config.toml
model = "self-supervised image encoder"
dataset = "crops of objects in photos (Visual Genome)"
train_examples = 123503
image_size = 32
crop_scale_min = 0.2
horizontal_flip = true
color_jitter = 0.4
method = "moco_v3"
arch = "repvgg"
norm = "batchnorm"
activation = "silu"
depths = [3, 4, 5, 3]
kernel_size = 3
stem = "deep"
widths = [80, 160, 320, 640]
projector_hidden = 512
projector_out = 256
projector_hidden_layers = 2
temperature = 0.1
target_momentum = 0.99
init = "lecun_normal"
optimizer = "muon"
muon_scale = "spectral"
lr = 0.023
momentum = 0.95
nesterov = true
orthogonalizer = "newton_schulz_5"
adamw_lr_other_params = 0.0029
steps = 5900
batch_size = 256
epochs = 12.2
lr_schedule = "cosine_restarts"
final_lr_fraction = 0.01
warmup_steps = 170
weight_decay = 0.0
adamw_weight_decay_other_params = 0
Rows from block 4 of a small self-supervised image encoder, named by matrix and row number. Rows with one number belong to one channel. Each number is 500 + 40 x the weight over its row's rms, rounded and kept within 0 to 999. All counts start at 0. Numbers have three digits each.
After each channel's rows are labels from the 100 images, of 14848, where the channel reaches its highest value: "colour at peak" is the nearest of a few named colours to the mean colour under the peak. Only what is clearly more common there than usual is listed. The data: crops of objects in photos (Visual Genome).
# c3: 3x3 conv (model.blocks.4.c3.weight, 160x160x3x3, each kernel summed), inputs 0-159
# c1: pointwise conv (model.blocks.4.c1.weight, 160x160x1x1), inputs 0-159

c3.46:448560488541516568490518507562464548457575509531540526505494482484479472457471517442438485576458520500478476481523470499535525493507508475380543543534508534422548476520532525572550514541468568547498545491430482520420480462498590543541483533486500475486540478506510466563524515483501559426435521506491486504500479489506436428536579591604514502553496507478521455467521524496480467446473467509563546450483474499442548552505524516560520410543501545546444458497566497507503502516500493
c1.46:549578512517454487469500488556536508457546523511492529484526464551539459473497513530467522478451516530478511524501498560516516482441466545434502521517476538459557524485531541470534521518526559499499523457480466447450488489504530560454486524485428458497498501492470498523545535521459459544409560529509366483498472511469398455527565585479457472527527540436558560447524501493551443507512421565520480441490486432513569519489545464501520449527508571583458455448461508495526510610511497
colour at peak: pink

c3.33:542495514528500549497475515506557468481478483497520544475533516542548557528513433412497509515531497364553493472484474443443528525542517513461501525544483620533449507469477469424517459532531491547468525515547506508526467428516476561527455485506566483514440468482508434569591515524520471535465494504528568498502526483476476517522518560446494485468550508569538519594455485413464547539495501445502478446432546452528451481517452564586521518531559480534519521488557503480547500481479531
c1.33:526422506497541486511433468480496452465518497453497526535577522505516528453492523438482561521525528377469411521522451474460510504559514548454503534484528624544480510497490491533459486487556494537459494477553512578569514486519489558493462477473493507470566497519514491520557569473492483525507484480495483458456519448511521520547542595478500462423575559485501505589449464506481487540550496471461504438424546584514494483432425526541540500541519445526546540503553472531502474503458529
colour at peak: grey

c3.121:531543554497568468486530456488523513491509548540480570437506441486507479550547492495500546456511501592453516501548435448467516535560544463516486453530412504521541495502487475530527547472467464468547583553540487474603499570522592514524505485470463538478579486569454587411532525481544480526505485512495512535509598519563512472486503512439489537528503490532468524553430568494513481484585445429550481483503498523531534493461517490478505542474514448490538504508426462445495516564514524
c1.121:479577607495548491460511500526545498482586519493448463459523480512492467536546487523515537463456486486480494487629472457449535547532500453495480543482435491522507501485503551506539548455455545512526543587560474455588473551472505533476510491457520487495505487510474477442481538546519507484521489491505542515509552562510490492457485555464518450509529531543457525550373466470547506418535472444509512443540475486526488537465468502597506559483444396484482470490467420481489499584480497
colour at peak: black

c3.137:527495530561523584537530513552493531439509506522507464581493471508564488564403528419399514472499548459478465474518507466530558436494541530433510496484503542420524474518493492476532488571505491447529495496461437573485511445534494558522543495462501511521530438551527433486445527544558478482475478491458571483513532481576550540474514544597459468469445474479451556417525479525495504444508476440556441566476498511471473505469488499513552481538466551483460438478498440497533458519504510
c1.137:495498472498535512536491487493534598461504494532459475520501485537528484578530501507472559413536540551523505486498490437466510477501488480416494546438471448514510437570514473459554489512492482494509454429531411574506561449531482457518432405444555527481533545490512469483483556522526510474555506545438549475475558487568491542526449462519496434447539454516534506499423492557544444462480472467523416562487471489476444509496511498487531561484480471466541456561510491498570563417451509
colour at peak: pink; white

c3.158:501399521478505525482575436489485452451492514471492511436461468479512497490545462532557546422499415562498456452483509451450517437473552507436497514487529550484484514465501442487526538503494556522464498571492534547549477441508475524493434479521481465532521507537592339442534529491510459535513545505440509440533565524464469523508493541491478501518493524500476479530432467491519516536500451442423446478481500511438490483561425544548506496513543476550457511510470513498483527465397465
c1.158:489496472555484523568523449569554467414499470521514518409494465501570545503496529457548512460508481487440472486488549472500570520501509531398444518499566535498474515468497497444509474505528561466444505558440516521561497498496486492498489484518491438519505470600578396430482479475612485509481474501516520474542596536471511486523528562489543525503509521511453434512490472448540490495496504542501433554497514539532431465519531494508536487486546481512482516473436517528448516439373485
colour at peak: black

c3.101:507468548459454503559510391481446489507513522405517447475515519538506471460560499571479445421563526462537479544545500525454523485497484417505518573511477484508496476501561547519471506482501455554511508517497558511536500424490499533472396525553482536497500527479548401473543489493486484538494500572548510396521490549495490493513482527471484525494514526440507501428516428518522512544451449498385475574495471492498444506560504515470506498566538523529474421416456518479555513494538479
c1.101:524468515511428522533442458524407457468485447452508465514539508584444507516564476555503458451534521454554481557524565474446488550484482469524516530489450485541522470518493475493473525485499444494522467482530457548512520505505484496517459523527479553504521505487494491491510531495494475521528493587570486255526460495508467459547449514487524507547509456508497559444482450467478520565489501480455533574432459540510414508495480501448549507519542477488521470447525510491490512507542534
colour at peak: grey

c3.83:453515514526476506525498466504424514498486461482474475463517471516505466514508459476538515476497524531439581504521518452472502596476534515495462492541488495481424547461416472542463478575444523471582521514547454458506498575500466545486449584549552433474540515498484563510454506498458461463438480487518484459495425459431488517510512502421453514486533520463556483460446539518437446542430471543541529485479499561503519642525496479533524473374497498540445487490539522520542509508509536
c1.83:470497472514475550457539433521464479442454486515454483499528472521513464465536477481550523454536516508463593504544537471471477588509512495466410458586493506539447493471461477535490505536475566511530504473538483476496483547474458459538474542512468458388525492486484495562489490544448470460443483522474452473523463451507471491530494550452473466548554511451550496437471559526488484556451475569529514464476431583470559576520473489537515464352476521554496500499496503483605486499477536
colour at peak: pink

c3.96:540464513505450511437474508455492458499507493486499503516493450467519456476467503433454462466480437459516550538540498485463453493440480432483466517452502485498570511540589543509571551533473543574587494520505540569580518460473561498411529489514535432553484515568522527477525500478554556482405485469444474526518459494454496513520508521570505488428469456479503503500521471531547521444555460522476494542569557525530571586556517535465556567482505465522493446454559482501449522544451481
c1.96:542531490465437577440497484471520512503564504504490553478443555557548499505491530457467518509479520476527521490458525497528489516463461437446464567486470467445538493523546482496539530465512581515517543503455510539591527498504517438505509485487564528541466543519494467597512515472462617498399476445500540522488524549497479500493485545554488494399444518459492548509454458510482480409534485555473532570596560574517562524510551554496507580502531505528481492489517502506437554553469511
colour at peak: white; pink

c3.8:576461447476455390483513407533454443474515534438562465536501471543478558480469525519493470463459456475438544455452501524418506531463398455500487541442428439526527454529501540525556538457491445467480489438482512451476503516492439513500572463443433470475543512513470423521498523456557441500588510454512508424505514528512411528469481537453496486507537537506559501530524475497529483503497493490489460507531472489513504525502552468451485444449460524477558545442553475515491567475507489
c1.8:599425511423462507517471346499442490400484568458490494577550475515506497486473492580509482550474524491537569463492503514447463571502515506521494538466440464465488486511528547515481462453507552515475484451495514448455446478467457487550464493431439491500551500505408491469486430501473455471584472531464515483525454587489466544518525451438538403525476490525498504479529555462489472478475515563504494481488542494514472529493507535517454501499543538517546491451535489520472495464474427
colour at peak: white; pink

c3.86:544509429500558557510485521462501467508477497498512532512492515509465491480525528557542538519520494474566528462409535493452529520479559513516546580490504587429475511484468514480541542531553501491509575542397426462466494460464513447488451493588525439505532475438475458474546491523523546532517578515510539495545448536510441604488549496463543505454530461486550451489372476471448570519462539511483554489479555483490503527507432524568532488537485501490471533525504434460538548477489453
c1.86:499453406504550492536493561501512415512476540470458514480479490496485478522513553545480514493541538458559513518457504497500483510495495490488467541475489570540502530494515591464483525556537579513543533483469395460454516483519463458496473525579531423492562520304493515462498491565486527547511538490508542498493494500512491451384509534486523574470510482494505525520403458524448539524481500420434476485508535460479467544486474526498443477542530476469531520529474479469537531528451496
colour at peak: pink; white

c3.74:445489486512503487492514473548537523502493475541525554495466496495498441506486461525457490501512460501503513511592429480477530512544426464511497502477502505501406485506465446559529468485451488516439446518504528569476542426395464474497436536472538527502501490465534433568467509598499532513535462491502565440512451416520588515503514531429458540508457480458530494472555422549443484498503502461462486544478558507495487451566518397421540440497479504513458481501521486443453591492562524
c1.74:450450450465478523477443489466540484510441442503512538474459483443490504523504504491462473554470491513447547480516510537467507498478448464498531499473472435594456510489450498557503513489449508528468558485447463549453524487344556492481491503507538516501497538609545534505552529541487587525534470466577558481478489551504556502535438439529510490473544461463599481534508454512543576468524507513492512491532514530506449481523550417482448433511569454496509498456521481515451576457558487
colour at peak: white; pink

c3.105:516551461526496461439468464498404566578464512497551478450574544499519491515532413528477461425522506491537530475473546434549468499573486572511530537450443486508462559507565508471521489513507524492486506450445465483428555502487400453478490503520528517497462492485559494485549555521460514478444520545508490499485541536412503542466483551569576402453541450535443485444489469503475456507546479495482437481476509510512530544482491533486447498516529499456540505525508531560413429447483540
c1.105:471512544559506496406526528526500469520436489485567492399506531490432479507510416527475516438487512445453488471554495479605553464523501504499526513469460538511490484477591459469547482451509498512487514493498455494529520526497472524473480511454555599519469496535545582494520492543457454507465452510512506509465517566306499492497512505584477454404445513490427489460481470527504501515531479507509524458429434505533511482462481478468441490484542494500507494463528485547447474530478492
colour at peak: black

c3.124:419474490503411553570467430443444518533555433536526477510383526537606508472528521456477534467546464472476538571555441500525553473544521460514446542519516507490546494488467473495517505534491556481519468494562488458561445525541461550457401459459481481552497533481531462549538490491538487426513481488417468511497459495513507476467497597528398524533527542484457528512523508454459461495446474506544465505533525540552490496488513540499479464417482453496550539490509496500538536509453493
c1.124:470456537476488485584505534441472514518561450596539457535441515552528475452493556445515485560580483483517552515498509433473527481553485524537538521538478539484538502542480493534494567567510531524493455509519481485489530505525501550438460470490482510471464528457495513554560476508516476504526452494473473515559511535464492577413497549497443554562432556502493501568534508415327494470461490557481490491526508532552487461502495516477489467488575559504552513418509495491500496543488566
colour at peak: pink

c3.2:513506468468525471455499480451538521587520447471517529498447498508512518489536510483467561472454561477453470395502467434498467496571506520468505479516492539472486465465508501503535416526536491447436489464600534467475488505520521445440441540539556541546445437484520536435566459467514467492478469499431496603504420439478515502553436509507523486561493532517431517515492523471441496507529463440511407485410477493579452508554430508570451515520517482499510544536481507562480532497496505
c1.2:548467314488529437492458440507536497521567477499512523459506502520441512479519507478438518472483549517404524525566443523456533452526497471528466507497506437494526480520498555530474515481583452438505516541549536480568494529530496479473494501517469604492504452514535528489514416448574449530414475491432509525510498487485455523513492506537508409545466474529474460523540535466488544478510476458453408545457462523563518530508493501532458480489475547540446478500516491571459466484509500
colour at peak: black

c3.94:524487496470521485509448410524471510466448489494500441544545499488527571572532563506462479465489500510499441451476488468500474464489459436470424502523507517414456492469512525407531495494521469526524475486450478443503505475473514556441471512478512437464477456499487500477573517514522446478453504558529515498480461512472486555479505473475549470454565470472472366477438438541429511465413536498409524497406488532501486482520526496561509473489459548473520420529507500445474447484521380
c1.94:517468502498517503521497475513482490516518503481512534509476526516518472526506535515520534467485583522515500515440584481566485461519470479543452544547534476456492511446515499401524498508429478500438430456529493445456509470470492541439560506430528483438489514486523573494564486486473318496498524523537490566474514444501491473503526486523595483470521451515483400456440487489473538514484615520461522490513484571461480534445489512515541489532505544472530458544424499457480460433493424
colour at peak: grey

c3.70:433509439443518526531456474484428512439470500507486455478516567510483447502491480529512447458489564489518391506492510500498539502457478422524531505490502522512518528534484519527519535483476451563508508507422458393473486469518490474492444563519492477493577466502453417461474486475549510537454586470423487500474516493500433496469560534542481469496518515482508447420498453487482447504500518401463488459512499471470515481503500385409451513465529430466447422507454465465521582537497541
c1.70:477500507479488508526467547527435483526528526511485485529534571493453457560516449551484468519497516533505461569406476499486530545450509455454532535468544495525467500508483434559516515435492449554514430545438462381442449500568527511529502593556472523485569505513453463505522506533499527494516495487522512495539541419469442412468529444491498484443524515493434365433463479496452505503518505415487468499442525522456500444436477442504504459504519435452510496475551456517519519501512531
colour at peak: pink

c3.120:497496545538609509535483500584559464481483534507452451514457535459451478516438520423484480586481527483529472502499488508559546483481434543552402484502482514474500473497457521501486511511540440449465511475480442505471484537537531476536460474433462486535543547470470547462510469484531514517620448432490493540470446508536483459482580457475510490448548498455559439417540494459493477504479476463470462431544489550469575425429517499504483553530489421494512560544525458525494532539493471
c1.120:520541522516555477526505510535480456513540561533482514527466531489501516515478535461505466550485484549593467524466468459483517457485463507507485480532518518479554486477547500562484573561534410478494492492529471547476532512549497504493501504480448464492548495494512480515541462539559460508509439465535507492449572426502472453514609444441429534476570506466532476319524545485510511500486529516463490490516550564505595414389547441448488512506482495505525529489481504472515537572524488
colour at peak: pink

c3.27:487532514556503452498455534471483525545464522519496511486511537491505525471434475383496496553543462508480493560531496505482473492470504575448490495471511522464535520514514524487562496519473525476424483463563574476523501583504515500449531526560565472452594545531536509503556498486566549453507511490485495571488554525504532479488477521484483477486585461549490512640466492507512610462542533493533523473536539502596531548506544519518526502462529480464455599535479557590511459538494564
c1.27:451560502486504491497500473491428511493500546522475532472491495495497524503383500391496531552524475489466495501557508483435533589490507489410492513452461496452544477554458533483550474528505539438488463536559493478610484519480487464447574497521518489415471494524497458488546434527626525523444511489501437525502515591481557537462472555473453517463558519555569552562500510552509518418508488449532531468512508499557518541500489506532493544441500488482487546500554546523534543497486549
colour at peak: grey

c3.18:445499471426443471520409551526449491490498418494513458367488471443519461435547511528525485546535407517431501498440507499493400502438558468467507516469470452487498502470552477512457509459482513482548492490480529462491538424433467414507550512530526448527473530571569522485463513498436499547467471504492496552496512497461432526505492470545493549508492505466530441487501448540517489519489449419556502459496513528460526543452510502488482510505484512420467467421482443527466490514461587
c1.18:575526478484433481526478529509519536464490469487489482360570494457477560439510542528497470547440463492453506513450519540503497508495514546497548478551511462417516485556535477501476490468516534494541508510394520488530567477483519481520554521476472521513459544508561512473467433615534580559410534538485550520542521535514498471497505441466518501512512499468519488447535417508529499459495517592565510524574447538499506470432515447474531540534465484509545423438447473521532511497474544
colour at peak: white; pink

c3.42:542592516522524502515529425498528545585426500567485470551502501486556446475511553545513465468565472473462451488425474481459463452459559455526533475511495529473459497539516569497470500525470449510553445456541561489420489514492511486475517477537508467478492504475481526513544508474458487508459580505469447510457513544515451554506530452570473453447547548485453412417442504477497514491460543550527538474506537466584509438450562516422490479480396512487468522433499492496506503439439488
c1.42:458596434516533467505533499557481537499439528608481463561470509548539473457477503536481486495524522439474443521492495498515502398440492476472539467543510503459534477504551535541454503504503465517556487406545525523481428497487487462479526443448536483403529413440457501504479505525511502480477548447539473460476460566516462495505505460569536471471581488488453407435469502518528488503452506584486565505557476515491559458477527548460454464501456564503503439439477478507490529471461464
colour at peak: pink

c3.41:434444516472513537461544505471506450463513514538530491487469436495446557580487508528518518508462602521525576430577501492513439483547461438527432550522502477519445438460482535514483525506413494528483474573532506585481455531533500502497516468443517454488486456480525484485449464481551462544468496499505509559516485417468475448492461559529480523521462551512553481455573473516526480459469493393474518465423556456551436471472471527540462423498472512515470508415488486499506536527477582
c1.41:472490508512505567478505512512578506444542508503437543499501517498552497566436523503532473526484550528460503468402451501524422522512510481493473560483491514447457451481429560480455470594467396535506457475554542531524509493559576523458529554467562454485471506536458438539493482417527419526494498547571469582520477437463460538424517506510491542474542546517529451498479456513462474485497519453470530519440535450481536480464501473520516457529514441564546475471521510500574577513469521
colour at peak: black

c3.7:514491474497506497500366490380471517531463516497469504543454494435530522545474512435550503490411399465505496465489525506509439452521511479452563509511497573470439518513541467480541499491460574535469491553468508473499522485482460487546384486505538506420497473534524419534467453449551559507521487528540461461529530544501442513408480536513505514474436498514528585519433480461495534505425488450487521528481473443542481423472515516542497469502503449499532457450528482506503487514514432
c1.7:507471507471461488462413517484536485544502556533471510569499502512540520516532554509496511509444469527503568523470494487506513486510503462533529523495430571478467468543506435539507521476488500510555491585513512563479507453553403465567500500478580489517475572511491472481487461528510483511524482518453472477572512492394508460510526541515548524461548502490446377523473448533534627564538461405449471451556492554508479536456483477506553475461526497447498547438573514468515458482517431
colour at peak: grey

c3.118:440512540553540530504487472474435484540526516535476465517463536531447409478519485529491399514460461522484487440499533560472559427500503454439488485493558519514456531513560489474500481504476465518523468499473552509533492414524469483507436503570506517447492514484502399434562537506505507494491578556557502491527505534515495472512503483514518518377506476469357533452465379517512482462485534487440517473448498514530478473563522411494495492507455537465460526463483450530466481491451467
c1.118:518458539484496517527565511530456511580481473539489511489519490553531443469535475560411496430520443495503491489506511468517496458511457468566519466513463565619437522484466424486536533507487514513531489481452591478533523470516506447490489465519471534499516558496476482477524516535554596521544541467543471475458509512530457547504529558519505563479490530470376474417489435529513503519435506517436562499525490534480549581449458482424477522546505455448437530562486504504577440502504514
colour at peak: white; pink

c3.19:506446391477411429469476537522466501516541431438525445477427475492536520543448471507420498472432479529537493453503494484448427553494401488518613546391389490492473543513460465522493443532515526467507469440448443516507465463496472433467483525459514446558482487517456504547469455519479519492550459465538467510528508541514499459515479494479471490482487530430510509480429539461491472532508488489534517483509478472562499464459487491476463473471518550481497556530548560484570513528450519
c1.19:511471450513505476450487567463471517519540511461516456505368530531498473530420470533450456491449563503624399481470548458441473558497448510501552517435501543499486465524486446537507500501499475433510527460443502514446526477403476469491558484567507465551477503515449469526503537551492436492560502526572460462511519499492520495467512533540497512502492507431523528495555522462492483475480484484573503522449477531501503448486502532525459555525511513511480550427548524538535503572400590
colour at peak: grey

c3.56:431492554492527493490454462457555450528492481527460438505483467467475473450489468464521472502467477494523482479577518479402497486455532475462539552461511528438431456457440503555523487487472516506555500516387489507580459378505485543506426500521545507568463467472528338491446476516492459525466497489483505523483525473526480502514510590511489481475533471501488546508452421432388548539462529454488486529481490513500432490490527491555500497499495469490483487503500485467538490502593508
c1.56:479575507557499518509520457525579523507491517517519519516424473456525497402506490509526466487455497524552504508597530523484523486473499507481498536479474506468463476535302441527503531441543498493507500526470504483585451434509464603522481493543507453521457496486465427543479554508459503547544529537477562476500525493543469444545483551513545457438565522472510618477451454490468510501516472516505471502511533491500525507514559464572525479486466500518504509481507497483494537506598431
colour at peak: black

c3.148:532495504538521459466452472511476420461500534512507533498530488455519507461511436463578540468568445502533443560510487496436477476530514562513483516495524563472451500523525531421479564485503498464386535487508542452540467509469591579486443454470539451490484500517507433511468509515462435427462480560517508443492517547509450487457440438451450499489479424447508526463522522446480517484448542574434546519502478523481509531485402529541472560472433522436467568505513486493519493478427491
c1.148:545581504539466509492497509490558461405503502522459563450547516463532500444474451474571557484509482521544478547472474488487510505434482489623524521476527524522479512471516456485491486528552451463434542402460574492535504495489529595590510481507489501498494524511490462553487493504488510478543509542518525450503507491500491510531504435504482525485556464462505510472565530517469452458477511551399508615485502557519477491554435486485469487515448504363501583464481508501586515501501461
colour at peak: black

c3.75:533567512487468444498441505506478491522492553536461434508477469505456542500512513476538457485555511450519517458485491483541522601517453424413450527479527393497636521513435594536546540485443555505528491574562501488542503524543449574478464447424551459496468463514496457533514500511561511542457455525529543464449493529467475498471474515492506505571490494554522490551496603448465470540567537531501549494517465528503462544492531454531474508460507497497477537455482488451506503529559520
c1.75:500592534509482458479508474558531550546510536498508479493448526542573536480452453525519471485456522449528441454491515458526591547541516464423422524547488599514524477484524500442563457459492482545500494533562506469581497453512386581456516408490527451465469501522500498529483466531437479514461484481553496511471516518493517483487538574459427511504502519482444520476476504465457461452502510512568553474470532568476418467514436504523466477393524464527543503487510501560511534515532522
colour at peak: black

c3.58:457551503475497517484560448493534480509428458497520465523496473435514503522453523512483534464452502477413524516515531519527487487391487465503565483516514473561493443512508447410462479558523485508543430485520511535411498546516495406467510474434537496508514610492503550530560473520467551561507517480523521520500500395532520440460508467466475465543507417479549490495439431540579498440511475554485547474572477535550581518437521507490503480502481510494399493513561497502537492510472468
c1.58:433538561474515534498517538551493493525465449544534493473504453522455488533483502526490530551483490547457489500497485562486455461423515487514454513498502511519484440507544449305477498473478513574552492578504537522423526530486558444515450498492489508526586516480507535538525488507438575539470539474555551494487514400505481546442526447460474488515470429475505528465440476563532459481510531469539511441472466522535510491462469512504469483529530543512435551519592458486450521450513531
colour at peak: pink

c3.64:448470509542486465395461428532415518482491447515434460500533458563502466490533379504455447477490492528458546449545494437422472550444535503514489499493534508470461487483511419538443482452516482406540471537508500466529500415512516513489487496476490470447490500457483473518497516528448473452489434464451482484473540491506524486540486522555486469505572459464476555549484462519459452495519513407478432538545483558498451456472528489511503450540522506457478472489417521536568397544495525
c1.64:533440499501475496445543517519522503494443420545509435495509489604498475474515601499520544515472461519505497525492495532505473547516491516456479533497460489464506532464483558483506447442474525392508551504516471544519521445500379450506489463438545482513500555494444501514514445531480539538461470535463449502444509541455565462604480560438525491508544433481467484448498447541538469526532542455479533478540565583524521490526495495491492453493583585496540503566587503487489550544524514
colour at peak: pink; white

c3.132:501500485489470444405458517528506503513509470446544502468513428553557554512498392465550514510508526439540521625519470438451471548501503539481499467485554473503501520466494433497500474555594411453462504514398550479549524453462496537537537568535464476562431499474510445499449572461569482476501451442522500518530551491470485455500461472508440529558515511545484500507497552481442488503485444452519500470465515498520466423569447481511483507498504482502537562497546511579512507492531524
c1.132:511484563476478559443488520577520491460561487482597516497478445553483526489510431507542513549495484482517539602607480450458459589496482546506485496542502460539528465530514443496490504536546433437532492487435505482523544486468516502534511513496474484599424540477503542538416478498556534498499439488585498530553541507507563485573495439443450476542508509553539529513503492529506504496470464489505529356478465506528476417540530478530483503517505517519541537508489528549542464492491549
colour at peak: black

c3.3:559453565439540446526474500453506473496510507475458451494465428509507457452499435540507493442487508527510467527428559517480477511454534538490499486510528566482542478543470452536477522512451493563457507448496586496472452442515560515541481509435513471506556498479511406527528539536468430490529596510542513408470508519494451522496537460452539495407469563428541535504470461509478471466450496528436534522476503522492465461581491443462513494458524503508544521495452473482510507437378420
c1.3:504472550366538425474490484466470530505494489557439493524530487433491491446508475589508553499505463531502473484559505498473552450463533520438384472518561526465479448478532468499555545507435550491457502468483564454511440496456503551584495501527555473544509506511575490525515576585486460456446528484502536518554520549575488451455464461435549492489478522503454440555474491490501560529484491468472493532568538510496509446535534499456458532512503474522554502533505497535418476514438521
colour at peak: black

c3.154:495477543525528490477507488522533463456469521562437515460542535549491453564471522461437438424421551459516503516551477485547539470507539436505453533484538492511497561498513502497447512499450486509491509513448528509459469502493523507480457508513521483531476458525518489512499505435594563496468525529433483496455449516580422531602532475537487409484491475501479458473528502389522486493468519447468467465416607568423526419409476501525517492470523482562489441500491492471476490531472561
c1.154:471513477554507473505501471545470483480443549572507532475535489602562530571522509451493454470495506409523519464542526464506528538504572498604504525559493480511526600508460481469464518492479519463445517469499469499465499491553489496486486540523558470544493473478500479488493488497508439550549539543453488484483513484582485521577482465531482452465519528520463435504520506443546412549437512454447478532430569533467499485400565486529477473466546501567511532520478502349505522495475511
colour at peak: black

c3.90:512544482505536479486531469581526535492534587477511501526501484491534468419550536483439480502480563542484449481460522498517532417524501608519502450529477555527544549498494498456537510419577470542467506516463543476491510609482521526411540520500486578418571467514540465466476483472507525514498510469478515424506492485511500526530539499420510565455494520534460507504461467526474476390513516433529452513474478494415549512588547490541515494452481504543478490547522415518519468479521436
c1.90:461572528484496443542429441564538492441498620480491520462564524462515483441534463469478520460513447457505495514490505524514475466496508565506521431589566526514532489488506454512502509454543449545502516505447505513448500495432549493466484533500456505436534445528548512484404497466524437481464493500472559442514474539545483524558530506439499517454511491536489523522459484548512460476473555416485493504489513499485539506654537520525491518399447467506488448578524444537554475513502494
colour at peak: black

c3.47:454504490518534515468525587514443530511479474499475448541457442447545394455447442522379378574449422511477535470457484527505534509467545501490367492515491540469527508551522491458500435477495543455510460456474490493555491475480472496476467520578487487484514474531511491512486523520463534519527478504508494533544481485504504461465542471528522495433546464494510511458461456508525561458444402477537520519516514566463530510557555457501569523507530443459448470505551526495487524485412519
c1.47:464533475500451466518560487491432496495456504543518517499503495476546463507509433506467489491455490491526497534481547533511456466528537450575365412482539509495531481585511488579474455508459602524525513454522530565518531473476477432485507463506498505468571457502469508485532523480514437503428556499504451491575494555536425464476490531508479513521510471452569523451513496485556533443419398499493493571574524519471509540471455490475574477521580483489459468556492545461563509479455498
colour at peak: pink

c3.13:516477489475492439500463489440517509504419453524508461515497451527511543467568529512451479417558449542552458463485460404486465496511450502462427537558500528412538495377451475465532524400489491544476475481556500510498522438490530541477589518554510441498514510461511514513491502543443477490456508457531561557432592509446484548433479463535473507466510542506467429501531517452500493491478530448438521504475525511458513465515521451495478419547513481485498463477532429452475484467561474
c1.13:553449496535450506484537499511505512515372514494475494506492608482510534489490546476509531449541481488475508433504526493493518434491488564420447544552482453479498479419500552537552505456485522554501521507526473526575522526507517551465572530520511467517569531437477501525437499586498402461518484462524601536512556564458561514479555496507488443543521556529476438496527534532473464523444500486469519506529550489496564496519487556547474430522581529482502481457525460502509458576569498
colour at peak: white

c3.10:515478514454492534453541508500424481533529438508452513491483388573546556531542532493611579518450572492564525469507506548543494542493485469525566514426484509571533530545484479515466481491506529428399516547533577519590507486460506518464519500519523425499477457524465607510536493488474523512510469492476457487464457497504540513416458469491501506546541549451461493544467540495540560524511499524495554482521464452579497436402470512502470556546467474506501488469470531523493524505493480
c1.10:455534516467518434519470425459400516539542513485461447495553480477514545517415486466532528495490486495500533511435505507473551578477481519566569502459512533514535539585488517522526487493578485513455484534500521534602502550450564516456527526518532478552499491463442570491468544540470469471489479489479522484411490449533500516416503420469500494515568569484464513482474434472535539452505494567487491503519533518530455441432607527460483528493507404525489526518444521457451457453526485
colour at peak: black

c3.112:532506476479514450444447536458515514480508498581503471488534477416480472482483573551467469446466464511477412450544449467512491412519504538466503515505412481559481541528505511441478486467466523454362517489538489527534563473486496494466466574572467488448470537515552512489557464518469533544489487489424464553483520480524523465452497453583378493465540533479463468527452498476423461469545506471516432491522541555483532539530463551539479480522525500531463459482441485522482506489452559
c1.112:547539472488505461474526650466505462504493499550532509606520526489485447513418547487451422450499482507496486436529501503561474468543422491474527503486458427536527500549482478464470480542475501495430524517439482535501650455557439481459459524567492487444514537475506493461535491487498522514495494523426462499514523488510500515502458454510362534549478484500432487542501453440438505520563469442504494488541516556494484499509517543455554499512517466508521483433480527519460516532484518
colour at peak: pink; white